Rows from block 7 of a small multi-label image tagger, named by matrix and row number. Rows with one number within an expert belong to one neuron, the router's apart. Each number is 128 + 32 x the weight over its row's rms, rounded and kept within 0 to 255. All counts start at 0.
Before each expert's rows are labels from the 100 images, of 14976, where the router gives the expert most weight on average: "lies over" is the class under the peak. Only what is clearly more common there than usual is listed. The data: Sentinel-2 satellite tiles (TerraMesh). In brackets: how many of the 100.
# router: slot weights (model.blocks.7.mlp.router.weight, 4x192), inputs 64-127
# up: expert up (model.blocks.7.mlp.up, 4x48x192), inputs 64-127
# down: expert down (model.blocks.7.mlp.down, 4x192x48, transposed), outputs 64-127

# expert 3
lies over: rangeland (57); bare ground (28)
router.3 [ 69  78 124 173 188  82 100 105 129 127 112 111 151 170 168 140 193 143 121 145 128 130 138 164 169  85  78 112  89 108 170 136 125  97  89 133 131 171  71  68  95  88 116 129 135 127  68  90 136 145 122 120 107 178  64 166 116 134 180 180 127 105 146 155]
up.0 [174  79 142 120 104 138 124 140 206 129 178 102  92  86 105 114 162 153  94 103 104  46 143  82 140 139 153 112 195 117 128  87 122  77  86 137 109  77 103 101 130 115 109 100  60 147  92 104  88  99 119 100  99 110 142 122 118 135 126 131  92  84  62 122]
down.0 [126  96 155 164 173 125 130 157 148 112 129  93 160 144 121 118 102 130  78 129  83  99 153 147 101 118 138 192 155  98 106 112 172 125 107 161 127 119 148 130 158 238 195 130 127 166 115 121 145 130 165 120 123  81 138 148  98  67  53  67 134 169  70  93]
up.1 [112  97  50 145 163 162  90 132 162  70 107  90 151 159 113 153  96 125 117 158 188 112 147 156 162 123 132 176 137 131 121 205  99 101 117 117 159 150  77 104 130 181 160 160 133  99 122 146 158 123 101 125 142 139 112 132 108 115  94 101 134 104 122 110]
down.1 [142 101 133  71 106 113 155 136 138 179 154 126 125 153  91 107 100 170 144 104  75 126 109  63 122 150 116 155 107 132  86 106  73 178 124 126  87  98 191 165 163 192 188  96 186  90 135 118 120 166 106 165 131 162 157 109 148 161 100 101 120 183  52 134]
up.2 [160 122 166 113 144 173 143 203 166 123 135  94 113 143 146 151 129 143 156 131 120 139 101  61 183 172 169  67 114  93  97 113 135 134 151  51 141 153 166 172 156 155 156 159 199 111 118  96 112 111 130  97 149 135 190 142 114  79 158 124 120 139 121 105]
down.2 [106 144 166  84 140 132 151 204 168 179 169 127 130 135 136 124 119 117 106 137  89 107 116 137 147 119 144 113  94 143 149 155 134 179 136 134 169  88 174 144 120 105 107 150 158 123 124 128 136  89  63 153 135 141 188 169 176  77 155 160 169 150  59 161]
up.3 [159 136 178 193 111 165 137 149 102 172 170 121 157 108 159 140 119  94 133 140 124 131 134 133 128 155 155 122 157 123 122  98 179 116 214  65 176 144  67 143 146 238 128 140 131  94 136  74 143 127 173 120 139 114 130 152 106 139 126 101 120 136 182 126]
down.3 [180 190  96  82  90 112 121 108 143 161 124  98  80 149 111  66 112 142 166 139 134 128 140 102  91 142 131 117 136 132 118 134  81 152 122  95 102  52 132 183 126 137  46  80 138 173 170 162  61  94 108 155 184 138 161 106 135 168  54  92  78 173 144 112]
up.4 [123  79 141 185  85 150 110  87 148  86 171 100 121 188 120 135 128 134 176 132 167 129 121  75 103 181 158  53 113 128 129  82 155 141 120 155 174 133 187 157 120 126 148 128 122 165 106 141 115 129  94 122 130 128 145 128 105  69 132 103  69  89 143 123]
down.4 [111 136  93  61  62 151 198 134 145 130 165  86 117 165 143 150 136 148 162  83 135 100 190 132 104 179 168 126 129 119 110 105 130 111 114  84 106  86 146 151 109 153  69 133 164  99 148  95  84 151  92 203 151 139 128 147 152 135 201 129 159 122 157 149]
up.5 [134  90 150 149  65 150 112 156 163 155 224 122  96 123  82 113 176 112 135 124  95  94 130 114 126 188 198  77 106 137 131 109 132 141  81 123 107  81 109 139 124 120 137  85  74 147  91 129 115 130 108 139  76 115 132 124 142 130 130 124  75  83 105 145]
down.5 [144 148 142  85 136 148 163 161 137 107 141 109 125 114 126 100  85 131  90 104 120  95 123 146  99 143 145 225 176 108  82 128 151 112 136 106 116 132 151 154 185 182 155 124 127 156 167 112  93 134 168 151 130  31 111 117 109  98 124  28 108 133 106  61]
up.6 [130 111 143 123 138 140  94 128 125 145 151 159 105 147  95 105  88 113 147 141 153 164 124 112 124 156 138 102  92  93 133 108 148 204  93 171 147 123 183 164 126 133 106 126 167 144 114 126  86 151  72 174  86 166 141 139 132  96 141 122 127 166 141 110]
down.6 [148 157  95  63 117 127 164  92 122  96 163 103  95 137 134  86 136 130 142  40 135 121  77 163 124 120 170 131 172  86  92 160 123  45 119  79  94 105 107 145 173  81 127  97  90  96 159 117  96  90 144 157 125  42 101 144 134 145 178  84 155  67 159 115]
up.7 [206 123 158  81 132 116  98 184  68 128 149  93 111 156  59 132 131 141 149 115 128 169  50  32  99 141 117 117 134 178  59 132 137 155 119 142 138  93 163 174 213 142 135  91 164  82 156 150 129 175 121 114 141 155 171 161 167 109 136 138 165 191 169  87]
down.7 [128 148 149 118  78 150 175 152 105 129  98  96 114 125 157 160 108 144 148 117  85 114 168  87 132 128 120 110 144 137 155 111 126 122 158 118 132  70 160 169  81 129 156 150 157 114 107 149  99 163  97 187 178 172 143 180 111 125 118 182 101 155 105 159]
up.8 [140 117 163 125 110 145  79 158 138 113 171 214 152 102 124  48 142 143 146 120  73 203  69  77 131 118 132 124 122 142  84 160 155 145 121 109 123 148 130 170 179 151 172 136 159 112 149 129 147 111  95 156  87 119 163 101 134 119 147 114 127 172 156  82]
down.8 [122  90 176 136 112 173 160  92 186  91 138 162 157 135 171 170 166 187 149  85 137 108 158 137 125 118 103 120 166 135 130 122 156  73 100 142 171 130 108  92 127 128 131 154 100 104  86  96 160 123 146 152  93 101 157 151 154  95 172 118 177 112 139 152]
up.9 [133 157 106  77  96 127 143 169 152  90 149 170 117 111 126 124 108 140 108  63 106 158  44 128 131 136  74 159 150 136  65 149  99 121 100  95 110 121  99 168 201 167 130 105 173 123 127 123 118 152 158  99 121  83 126 117 175  95 116  93 172 151 151 112]
down.9 [100  76 144 142 119 147  87  70 104 127 151 179 140 139  90 145 124 144 144  71 162 114 118 154 172 154 128 109 140 128  57 160 117 121 106 144 177 176 127 118 168 210  99 134 160  85 155  76  92 132 108 157  80 120 139  92 168 113 145 102 131 164 198 148]
up.10 [138 185  95  73 199 118 145 139 127 113  87  96 122 104  73 124 107  76  74 168 143 143 141 156 141 126 112 199 162 102 125 171 168 151 149 189  49 113 123 143 122 129 121 146 126 143 165 164 120 105 159  99 148 104 159 144 150 126  83 103 174 195 107  99]
down.10 [ 97  95  98  97 141 133  94 136 133 182 152 150 145 103 109 119  65  93 155 105 121 112  32  93 113 147 147 117  87 116  72  95  89 183 152 135 158  96 158 102 196 174 173 131 159  54 132 137 119 133 101 190  57 127 114  85 136 113 152  91  92 170 124  95]
up.11 [144 129 109 108 115 137 118 145 128 114 118 105 155 127  85 174 117 148 150 101 130 149  39 112 139 111 106 121 105 151  15 169  63 139 101 143 131 168  98 200 225 177 148 123 192  86 128 106 154 118  82 133 161 122 134 137 124 138 166 132 119 132 170  61]
down.11 [103 125 145 148 152 100 142 131  60 120 132 148 136 130 148 170 131 106  79 165 119 114 122 149 121 134 148 103 136 152 100  99 137 152 177 142 181 151 160 103 114 177 132 148 180 123 130  99 168 141 122 149  91 125 146 173 123 116 134 112 152 168 167 165]
up.12 [122  52 115  99 108 141 168 115 173 118 147 141  95 105 157 156 119 147  96  74 116  47 140 102 119 124 162 125 196  86 120  97 108  93 113 163 115 125 121  76 132 118 112 154 105 153  95  92 104  69  78 122  94 128 135 113  72 119 147 128  89 105  69  90]
down.12 [143  94 162 156 168  92 148 149 170 107 131 103 156 145 123 104 117 169  77 127  69 111 157 145 104 104 130 163 116  82 137 128 197 134 118 179 121  85 188 148 126 204 195 128 120 176 124 123 124  96 137 149 107 122 158 156 135  81  50  99 139 154  75 123]
up.13 [147 119 149 116 187 108  77  91 144 132 144 126 129 194  96  71 107  94 104 206 150 170 112 127 181 162 130 164 145  91 112  95 202 163 160 129 187 108 170 116 144 131 118 144 142  93 144 163  65 127 100  79  87 105 105 133 162 108 102 119 191 160 125 104]
down.13 [129 146  74 123 107  93 102  84 115 184 158 143 132 158  99 101 150 132 137 131 123 181  66 129 127 144  86 109  84 161  49 133 116 176 112 136 130 156  85 116 222 153  88 118 134 128 157 162 138 180  94 159 124 147  94  98 114 175 132 119 117 105 174 151]
up.14 [113 107 162 128 209 106  86 139  79 130 100 182 183 109 154 112  90 130 119 144 139 126 141 129 166  69 105 186 122 138 141 111 104  76 114  92 185 141 192  96 114 117 120 135 107  85  89 172 131 163 125 142 149 145 168 112 145  68  78 142 136 133 139 152]
down.14 [196 121 140 120 117  86 136  98 146 115 155 121 130 185 130 106 184 135 101 111 116 155 100 137  90  93  97 105 182 128 122 173  94 126  86 148  80 162  91 180 116 104 108  68 112 141 133 149 122 151 142  91 126  30 124 145 133 176 103  77 154  81 115 105]
up.15 [114  91 132 125 195 139  59 113 113 162 135 165 132 150  99  97  63  73 113 164 147 126 121 143 135 153 141 137  96 102 130 131 164 167 102 151 124 136 203 119 127 123 116 140 139 138  99 189  64 154  51 154 104 155 148 132 168  78 129 130 131 131 141 106]
down.15 [146 157  96  89 168  95 141 107 122 105 157 122 144 105 153  94 145 129 108 103 116 137  58 168 114 130 117 139 178 127  65 135 135 126 158  69 153 156  98  85 190 130 146  96 132  98 147 119 102  96 151 127 104  40 115  72 150 151 154  73 143 115 153 120]
up.16 [190 151 158 121 141 150 127 129 113 132 151 122  50  77  92 101 124 176  99 105  70 148  90 105 134 133  53 121 131 136  71 169 167 164 109 147  99 153 130 177 182 182 136  94 138 124 202 128 141  84 121  92 117 114 156 170 124 156 113 111 122 172 118 102]
down.16 [ 99 145 128 155 135 145 160  72  89  95 117 162 160 144 150 195 163 134 139  76 158 162  84 151 159 108  96 153 155 129  69  88 123  83 128  81 154 160  76 129 194  74  98 144 110  90  96 141 172 146 163 106 157  61 108 157 136 138  71  93 160  99 174 146]

# expert 1
lies over: snow or ice (74)
router.1 [110 116 119 172 155 149  81 130 142 135 170 107 203 150  55 133 135  62 142 166 169 101 106 145  86 134 158  99 116 143 110 193 105 137  92 155  89 124 136 138 159 126 137 128 111 133  92 191 153 170  97 155 122 121 111 131 156 127 146  98 104  98 122 116]
up.0 [ 97  95  41 127 152 163 114  95 109 160  90 119 147 147  77 108  65  86 159 144 162  54 138 163 151 140 139 117 110 139 120 191  61 145  99 154 129 140 157 104 132 159 144 100 106 167 129 173 144 114 135 132 158 145 118 117 166 146 117  79 103 142 131  95]
down.0 [166  95 131 111 140 124  88 103 144  94 144 171 112  80 113  91 146 153 100  95 135 144   8  73 117 129 132 105 119  88  25 121 107  87 144  89 148 148 124  83 228 151 140 143 122 100 167 105 142 100 140  85  98 136 183  90  68 137 123 150 142 147 125 113]
up.1 [171 183  97 129 168 151 122 117  80 129 153 135  99 121 110 113  93 102 147 184 161 138 120  91 112 150 119 103 126 148 121 198 100 188 129 138 148 157 144 173 139 144  73  92 135  83 185 147 151  71 138  72 145  87 132  76 165 196  97  73 101 168 124 130]
down.1 [117 126 140 120 122 137 149 176 137 139 147 138 151 100  90 183 141 108 123 132 155 106  19  73 145 176 146 163 123 159  80 145 120 148 144  94 140 101  95 149 197 145 128 206 149 151 116 166 171 141  78 101 150 144 153 185 108 113  78 142 142 108 108 131]
up.2 [199 173 125 142 142 144 144 128 133 129 149 100 116 136 127 148 181 111 126 160 108 131 111  71 132 154 154 110 126  90 115 105 165  96 108 132  97  53 167 202 146 136 128  84 128 107  85 162  76  85 142 130 112  87 145 160 169 124  67 102 186 116 142 178]
down.2 [135 160  98 103 175 165  70 103 105 170  55  79 119 112 139  74  81 137 135 153  93 130 144 123 150 106 112 117  95  95 134 169 105 125 132 116 125 112 143 163 120 151 157  77 151 111 162 118 117  74 208 133 170 154 134  90 147 166 159 148 105 148 116 136]
up.3 [142 162 130 112 177 111  98 148 120 148  81 125 147 144 124 156 100  68 134 158 114 130 113  93  80 163 178 149 149 161 110  91 128 159 179 119  80  83 202 199 141 112 154 110 134  82 175 142 123 143 149 153 166 125 141 102 168 126 128 132 131 108 184 153]
down.3 [110 173 143 132 163 179 101 163 136 134  58 153 110  98 168 146  99 109 155 156 122 121  94 130 178 126 116 120  91 119  87 159 146 148 152 119 168 107 112 104 192 166 146 164 193 111 132  93 129 112 169 106 105 161 126 106 154 139 184 153  82 184  78 152]
up.4 [ 99  83 127  95 149 170  83 100 158 174 123  98 136 158  99 135 116 141 146 123 136  90 130 162 170 111 118  84 124 131 139 195  51  97  70 136 127 147 135  59 127 127  72 105 102 143  94 161 108 102 113 133 150 133 174 118 174 140 139 132  95 152  93  62]
down.4 [142 145 138 139 118 129 123  65 142  89 143 130  87 159 137  69 182 168  83  88 100 144  39 141 111 126 147 116 140 100  49 107 147  30 147 110 123 140 109 125 202 121 138 154  83 122 151  67 104  85 125  93 130 101 145 131  62 103 152 107 142 118 144 131]
up.5 [155 173  89  81 160 112  97 148 120 127 100 129 104 119 133 108 122 105 139 145 143 133  23 136 162 103 187 123  92 129  29 151 117 121 103 121 182 117 165 172 222 142 115 156 187 105  91 159 102 149 153  99 185 136 107 144 186  96 124 118 180 135 136 118]
down.5 [ 88  83  91 126 175 120  81 156 121 103 132 113 133 153 171 133 119 115 145 147 109 135 137 173 134 112 121 112 101 117 145 147 120 136 153  95 128 138 139  79  87  81 127 111 166  76  90  85 132 109 137 136  71 167  89 119 176 122 203 188 116 126 143 162]
up.6 [123 146 147 146 151 131 105 180  81 158 107 155 145 127 116 134 139 127 134 100 137 180  50  93 157 104 119 113 123 136  56 110  97 114 106  46 151 180 148 165 196 166  84  97 180  79 130 174  84 105 149 178 160 136 153 103 197 126 129 104 169 164 205 107]
down.6 [ 94  81 117 124 143  97  85 143 185 124 136 170 147 117 136 202 143 116 132 112 151 126 147 133 119 109 143 120  81 225 152 116 105 158 100 153 124 143  78 113  94 133  47 110 180  67  95 125 149 113 108 111  81 165 127 108 149 145 142 176 185 153 124 119]
up.7 [185 169 150 159 156 100  60 136 150 127 165  65 104 140 120  57 185  82  78 180 103 110 122 116 148 135 123  92 113 147 134 172 117 115  82  97  83 132  79 150 129 109 132  93 124 167 129 129  43 124 134 105 116  88  91 132 163 180 128 146 119 115 114 170]
down.7 [125 196 143 108 136 147 170 137 106 163  88  82  80 158 162 111 158 105  85 139 102 113  80 167 137 129  88 125 169 146 112 148 121  99 132  87 122 123 126 136 168 117 116 122 107 170 122 121 119 132 119 132 202  66  95 149 114 147 139 110  80  93 104 143]
up.8 [114  83 150 151 120 169 140 121 114 122 176 132 141 166 122 154 127 174 101 122 117 159 127 143 108 138 124  93 119 140 130 116 107 174 135 172 160 132 173  88 134 120 164 151 117 153 101 156 203 134  97 126  61 124 167  85  99 107 164  84 101 111 108  25]
down.8 [119  98  94 121 193 109  62 102 152  96 127 158 144 106 165 104 100 106 135 114 148 105 124 147 160 101 136 145 166 149 102 160 100  77 174 108 170 151 107  74 147 108 104 161 149  81 117  74 116 109 165 111  95 148 101  68 122 135 181 140 116 127 173 126]
up.9 [105  71 121  95 147 183  90  86 150 188 129 118 142 165  90 130 105 148 150 117 126  81 139 166 155 111 106  81 127 139 135 199  53  89  88 144 134 163 147  69 117 121  77 113  92 151 106 166 121 107 110 152 161 135 182 107 159 134 126 127  90 153 101  56]
down.9 [175 116 153 144 143 136 102  71 143  75 153 142  78 151 122  55 165 174  82  83  96 134  67 109 109 129 139 119 128  85  77 105 139  44 147 115 132 147 124 131 187  99 149 151  98 116 168  87 122 114 137  89 123 127 187 116  70 107 143 120 149 117 163 121]
up.10 [ 91  77 121 101 165 198  98  88 164 184  97 101 157 154  90 129  96 141 144 116 145  89 148 145 160 111 113 103 119 135 154 181  56  94  89 147 115 155 143  84  99 129  78 132  93 142 119 164 119 105 112 144 186 145 183 113 160 135 134 148  82 170  87  73]
down.10 [193 107 165 141 116 149 107  55 135  90 146 141  81 146 121  68 188 196 111  69  78 156  61 113 121 140 147 109 131  87  90  96 160  43 129 124 146 164 127 131 205 125 140 141  95 131 162  83 123 132 125 110 135 127 189 131  63 132 153 129 150 133 149 131]
up.11 [ 91  76 122 103 138 190  87  82 165 175 122 115 134 155 101 130 118 156 156 116 140  82 134 165 157 106 121  80 122 145 141 190  51  81  75 142 122 162 147  66 118 125  62 116  88 143 107 151 102 107 121 138 160 129 178 101 166 128 139 127  89 156  99  74]
down.11 [177 124 158 136 136 136 117  54 149  89 143 132  81 151 132  64 181 176  88  89  78 132  84 112 109 126 132 104 152 105  81  99 156  30 155 106 126 135 135 124 192 125 149 142  96 138 155 103 119 108 120 109 120 114 174 115  62 116 140 113 134 101 146 121]
up.12 [132 146  91 131 117 106 207 148  80 106  92  90 131 133 122 189 157 131  97  81 135 111 117 151 115 118 104 102 143  73 121 132 139 143 154 157  87 135  72 139 137 156 143 157 141 146 121 149 148 144 161  84 138  83 168 178 115 127  86  86 180 122  92 160]
down.12 [ 99  92 120 149 107 120 154  93 162  94 180 133 123 133 145 178 168 145 171  64 109 107  61 112  82 115 149 135 173  89  99  98 135  80 109 132  84 120  80 129 172  95 125 157 107 116  98 108 128 156 148 142  77  93 115 149 120 119 163 102 184  95 151 116]
up.13 [145 147 149 113 147 119  82 103 144 130 167  56 131 147 110 105 165 111 102 157 118 102 130 103 193 134 106 108 125  98 142 185 112 113  99  88 104 146  75 103 118 109 111 115  93 144 133 147  78  84 156  66 120  49 104 126 158 149 115 144 110 111  74 141]
down.13 [151 165 161 133  93 128 182 109 130 138 114  80  92 180 135 103 168 134  76 111 104 125 105 154  91 121 115 128 179 150 102 107 108  80 144  83 129 156 146 144 151  97 138 146 103 163 130 136 136 106 119 127 217  67 120 163  77 115 140 104 110  65 125 125]
up.14 [ 89  78  95 114 155 183  88  90 176 182 104  92 148 158  95 121 109 133 141 133 135  71 138 164 168 120 116  92 124 137 136 202  58 101  88 138 103 145 130  73 125 131 112 129 102 167 111 158 130 107 113 153 184 148 150 112 167 142 144 138  82 156  99  71]
down.14 [188 121 152 155 125 162  95  76 145  87 144 153  69 173 116  86 172 172  96  91  96 173  38 104 121 129 138 102 149  92  55  99 152  54 133 118 138 156 137 123 200 128 133 125  94 125 159  64 111 126 115  94 115 117 192 106  75 108 143 113 151 102 157 112]
up.15 [174 165 172 144 153 166 119 112 123 106 142 118 165 102 167 109 155 139  27 151  85 122 133 100  98 121 148 156 211 127 119 126 154  87 120 142  49 111 146 179 138 125 218  78 105 161 123 105 119 137 123 129 104 102 142 127 133 165 134 120 154  87 168 136]
down.15 [106 194  81 108 185 127  78 137 132 161 109 101  79 134 143  88  73  77 107 152 133 103 141 161 176 140 118 149 159 160 112 180 130 126 146 108 143 103 120 139 149 141 138 161 124 163 150 105  93 152 144 161 128  92  78  89 152 126 159 104  58 121 144 119]
up.16 [117 131 198 133 165 136 102 108  84 104 120 133 176 127 176 115 109 153 127 142 135 144 145 146 190  95 108 152 114  97 152 103 141  49 106  58 167 152 125 126 111 119 119 100 104 106 103 121  78 132 164 118 166 107 156 122 166  91 100 148 121 128 145 166]
down.16 [142 186 141 129  90 149 168 112  90 137 124  80  86 152 109  85 134 109  96 144 121 161 113 130 142 154 111 130 147 120 125  93 160 113 166  74 153 107 146 170 128  83 153 163  95 208 180 169 114 153  96 147 196  71 130 172 112 103 119  99  85  94 154  93]

# expert 2
lies over: snow or ice (51)
router.2 [141 141 179 102 119 194 154 137 119 152 118 148 109  98 144  78 172 179 167  84 101 128 140 121  91  42  85 132 116 118 134 142 120  74 121 126  73 158 170 136 132 217  93 130 169  95 142  98 137 130 106 117 152 130 162 119 157 142 103 125 135 194 130 148]
up.0 [165 168  91  81 121  73 125 148 145 136  98 117  78 105  51 108 139  95 158 130 170 117 126 146 113 142 120 140  94 180 143 171  95 186 129 123  75 117 102 149 119  88 112 105 114 108 177 195 121 107 174 116 173  91 112 106 186 171  98 116 157  75 114 127]
down.0 [162 167 145 114  69 109 170  79  86  98 131 100  84 179 138 129 177 163 141  79  76 155  69 134  91  87  87 134 158 141  97 121 125  51 130  85  91 168 119 142 178  60 137 106  87 123 123 125 144 161 116 143 168 117 119 193  90 147 173 153 140  78 143 134]
up.1 [153 194 106 169 156 120 115 113 176 119 113 170 111  86 148 150 122 112 119 135 148 122 123 104 138 157 125 110 160 130  82 159 167 121 164 127 100 181  88 145 150 190 111 125 188  85 156  84 167 109 156 104 127 146  66 148  89 198 146 163 108 120 134 156]
down.1 [153 135 131 129 186  71 116 172  92 149 106 134 124  84 112 117 124  83 107 176 124 152 120  77 117  96  58 106 147 108 129 180 148 191 121 146 121 140  76 135 142 142 110 108 113 160 149 136 110 164 175  97 115  99  95 155 117 157  98 126 149 133 158  71]
up.2 [107 139 154 136 128 137 158  88 156 157 113  51 144 187 130 136 173 160 168 103 145 168 112 180 124 114  59  75 111 164 117 108  98 173 177  76 159 163 132 124 133 128 180 156 126 152 147 150 164 117 116 209 167 106 132 117 125 109 153 102  72 123 173  76]
down.2 [ 68  97 135 193 183  94 104 130 132 166 114  98 178 109 147 160  90 140  65 131 164 116 124 165 170 130  94 176 144 124 103 122  99 215 130 150 142 131 100  60 139 189 137 171 157 123  82 128 171 100 162 102 114 132 139 152 115  84  82 144 168 181 102 120]
up.3 [126 114 146 107 133 126 159 160 119  90 122 149  74 108 199 109  89 153 119  73  83 114 113 110 135 140 162 194 151  90  99 115 181 120 129 158 106 100 146 128 151 154 158 111 150  98 106  64 121  74 179  61  88 111 145 142 102 123 152 122 192 158 128 141]
down.3 [ 98 125 159 111 100 166 176 135 121 145 153  66 122 118 102 130  96 108 115 135 157 105 232 157 103 153 140 128 150  94 173  86 140 128 131 103 168 109 163 127  53 136 160 165  66 189 127 140 123 150  86 171 130  69 157 180 112  70 126  79 123 115 103 112]
up.4 [ 70 103 130 113 157  85 106 110 106 203 103 170 130  86  91 118 115  87  95 128 113 121 126 140  90 134 113 158 150  73 134 105 176 177 192 127 153 129 170  59 126  99 124 145 134  78 142 154 103 101  85 121  63 139 122 127 127 131 122 147 154 147  93  85]
down.4 [163  88 105 140  96 145 145 144 122 100 216 108 119 140  56 170 170  97  88 122 148 155  58  97 116 180 183 134 192 135  27  96 134 130 120 136 136 132 112 139 213 151  98 157  96 147 139 184 146 131  69 139 114  88 132 145  73 117  64  82 155  65 130  73]
up.5 [170 127 111 161 118 133 153  88 145 129 106 126 117 129  81 108 104 138 203  92 191 107 150 109 101 143 147 117 113 146 147 126  92  92  97  94 120 120 141 183 116 138 161 110 115 132 185 171 128 120 116 155 175 146 125 147 115 106  77  75  92 121 160 113]
down.5 [106  93  80 123 161 156 111 146 165 107 128 156 135 131 169 175 133 147 112 113 127 113 210 135 143 148 169 116 102 108 164 167 131 121  79 173  81 115  99 104  44 204  78 150 138 116  76  77  96 115  80 156  91 177 159 148  98 148 129 160 148 154 132 155]
up.6 [159 123 127 131 130  94 156 130 149 104 117 180  81  91 183  84 111 151 150  84 127 101 127  79 141 144 153 175 155  97 120 109 163 129 133 105  99 118 108 122 127 106 158  95 130  84 157  82 101  40 201  66 115 110 147 116  87 166 110 121 151 133 137 125]
down.6 [101 119 120 148 123 190 154 124 126 122 154 100 107 148 137 121 116 143 105 118 139 104 219 166 134 131 164 112 140  97 175 111 157 105 128 124 133 117 141 108  47 157 160 176  67 196 116 120 137 119  83 153 117 119 154 179  93  92 164  93  93 114 113 126]
up.7 [ 66 160 123 112 113 111 178 130 102 112 126 141 126  88 121  99 135 117  94 104 143 100 129 176 102  94 144 177 143 105 135 112  97 152 139  97 124 114 171 121 131 117 145 128 135 116 104 170 147 123  87 128 125  79 103 160 127 134  97 101 169 113 119 139]
down.7 [133 200 108 103 125 106 150 153  69 126  89 105  96 127 145  96 104 129 146 124 126 178   0 179 127 119  75 157 134 130  31 125 141 138 169  92 163 140 103 138 252 126 108 108 169 144 169  90 151 137 155 106 149 130  80  96 106 157 161 112 109 133 146 111]
up.8 [173 101 128 173 142 126 131 131 182  89 142 128 108 118  97 118 182 149  59 117 122  88 138 111 158 126 134 158 198 134 115 140 142 151 106 184  80 181 122  85 127 176 114 153 117 144 144 141 215 129 149  53 105  65 145 149 120 157  74  70 155 131 114 138]
down.8 [ 91 133 144 158 157  61 116  72  62 141  66  94 158 127 164  85 106 156 122 168 115 187  77 177 151  59  43 109  65  85 154 107 139 161 158 138 170 136 132 104 143 116 181  97 137 138 109 115 137 138 186 141 143 157 113 137 135 136 140 179 131 146 158 120]
up.9 [144 209 103  87 132 131 144  76 159 117 147 112 102 118 102  79 120 132 131 111 133 155 113 174 165 153  88 100 141 117 100 155 174 141 173  95  94 153 159 157 151 167 118 122 173 127 161 142 157  85 123 142 146 133  81 130 168 152 134 110 120  81  90 100]
down.9 [101 140 137  92 102 122 169  84 120 138 131 155 155 117 146 145  93 154 213 102 136 132  84 133 142 108 110 119  80 140 138 137  76 147  78 135 113 113 165 138 150  96 131  67 145  83  87 103 138 124 145  90 149 155 142 110 213 103 176 133 209 173 135 168]
up.10 [148 131  89 133 128 169 148  89 110 154 124 103 161 165  64 152 128 129 181 107 204 122 160 110 113 122 157  88 110 137 149 140  60  96  77 105 124 167 158 150 102 152 111 120 126 165 149 193 127 155  77 174 177 150 140 132 149  88  87  67 101 140 169  98]
down.10 [ 84 124  94 147 183 117  97 144 157  74 101 160 152 127 169 143 106 134 124 133 120 102 184 143 154 119 131 117 111 131 146 179 117 135  96 185  86 106 108 111  85 187  69 130 183 103  75  50 110 137 133 150  96 195 128 126 126 158 146 186 122 182 160 167]
up.11 [131 132 131 155 120 117 124 145 160  49 151 207  90 105 166 115 153 109  99 141 128  92 130  94 155 172 184 132 208 110  92 117 171 114 164  82 117 178 126  95 149 190 149 132 139  85 145  67 151  97 152  40  63 112  89 131  89 162 126 113 135 125 145 155]
down.11 [124 142 141 165 182  67 122 146  82 147  95  93 139 122 139  81 106 107 120 215 165 176 153 131 136 100  33 111 136 114 148 134 147 203 147 132 176 147 123 105 125 141 127 116 137 188 159 130 126 159 166 133 140  85 113 158 108 111 116 139 102 144 173  66]
up.12 [106 155 157  31 164 126 130 202  83 112 154 134 115  98 173 122  80 123 131 126  88 107 107 133 135 163 166 208 139 100 101 108 168 113 173 135 114  70 165 122 158 153 157 139 152 119  63  97 113 150 152 131  57 106 126 123 129 132 169 130 176 127 122 132]
down.12 [ 94 116 164 147  96 167 164 141 119 157 167  67 108 100 107 112  88 119 108 149 130 105 167 138 114 138 149 137 157 104 134 101 141 145 145 107 172  99 176 124 107 163 171 173  98 197 151 153 119 116 109 129 130  58 166 149 123  65 102  53  97 171 103  81]
up.13 [101 116 120 121 159 115 157  90 158 159 185  93 198 170  60 159 147 134  79 116 130 112 130 169 123 119 107 132 178 127 127 136  40 133 137 142 137 142 129 101 134 100 107 144  98 157  74 191 178 142  90 167 118  73 129 161 133 156 105 113 140  66 112  98]
down.13 [167 123  93 196 159  72  86  98 102 100 114 160 104 121 155  99 148 123 134 121 138 130  54 153 155 115 118 122 135 130  70 193 117 105 171 135 144 164  84 109 200 121  83  91 115 102 151  88 155 125 168  57  98 132  99  97 103 195 143 125 144 114 140 153]
up.14 [110 144 111 106 154  67 152 113  72 160  99 141 170 108  73 171 105 100 160 154 179 119 120 135  89 139 118 169 162 121 123 128 130 113 162  77 172 136 132  95 119  86  73 122 128  99 152 183 126 126 142 121 149 118 115 121 111 138 105 141 169  98 104 132]
down.14 [197 104  82 173 111 101 147 104 152 112 172 106 106 189  89  93 184 131  95 104 163 141  74 167 106 168 169  93 166 133  77 111 104  98 140 145 139 149 125  99 181 104  98 105  53 139 146 138 141 105  95 111 125  79 105  96  99 123 103  69 149  61 116 112]
up.15 [117 135 153 135 154 104 138  65 151 130 154  36 170 141 140  69 173 140  87 167 108 108 130 142 135 102 111 132 121 120 149 133 121 167 147 129  79 176  94 121 115  69 163 102  92 194 109 152 104 140 182  70 136  82 124  92 159 132 151 153 122  94 132  94]
down.15 [140 125 111 219 129  64  92  71  38 142  94  86 123 173 151  92 154 133  94 156 128 172 122 170 152 109  87 117 106 127 172 167 149 109 186 188 150 197  68 116 100 109 127 128  95 134 143 131 182 166 139  60 117 138 103 166  97 180 124 166 112  91 170 142]
up.16 [135 159 132 165 115 127 127 144 157  86 163 217  94  95 161 134 117  94  95 149 103 118 136  93 147 143 131  95 199 106 101 149 185 123 183 120 124 194  79 122 144 176 131 150 151 113 151  72 155 110 149  94  62 114  59 138  84 189 129 136 111 139 149 154]
down.16 [156 133 127 157 189  56 121 162  87 150 125 109 121 108 132 109 120  83  95 215 141 168 171 102 118 129  60  98 173 106 137 154 140 199 141 126 163 161  93 117 130 129 104 123 127 187 164 128 115 156 178 103 110 106  99 161 103 155 117 137 129 139 146  91]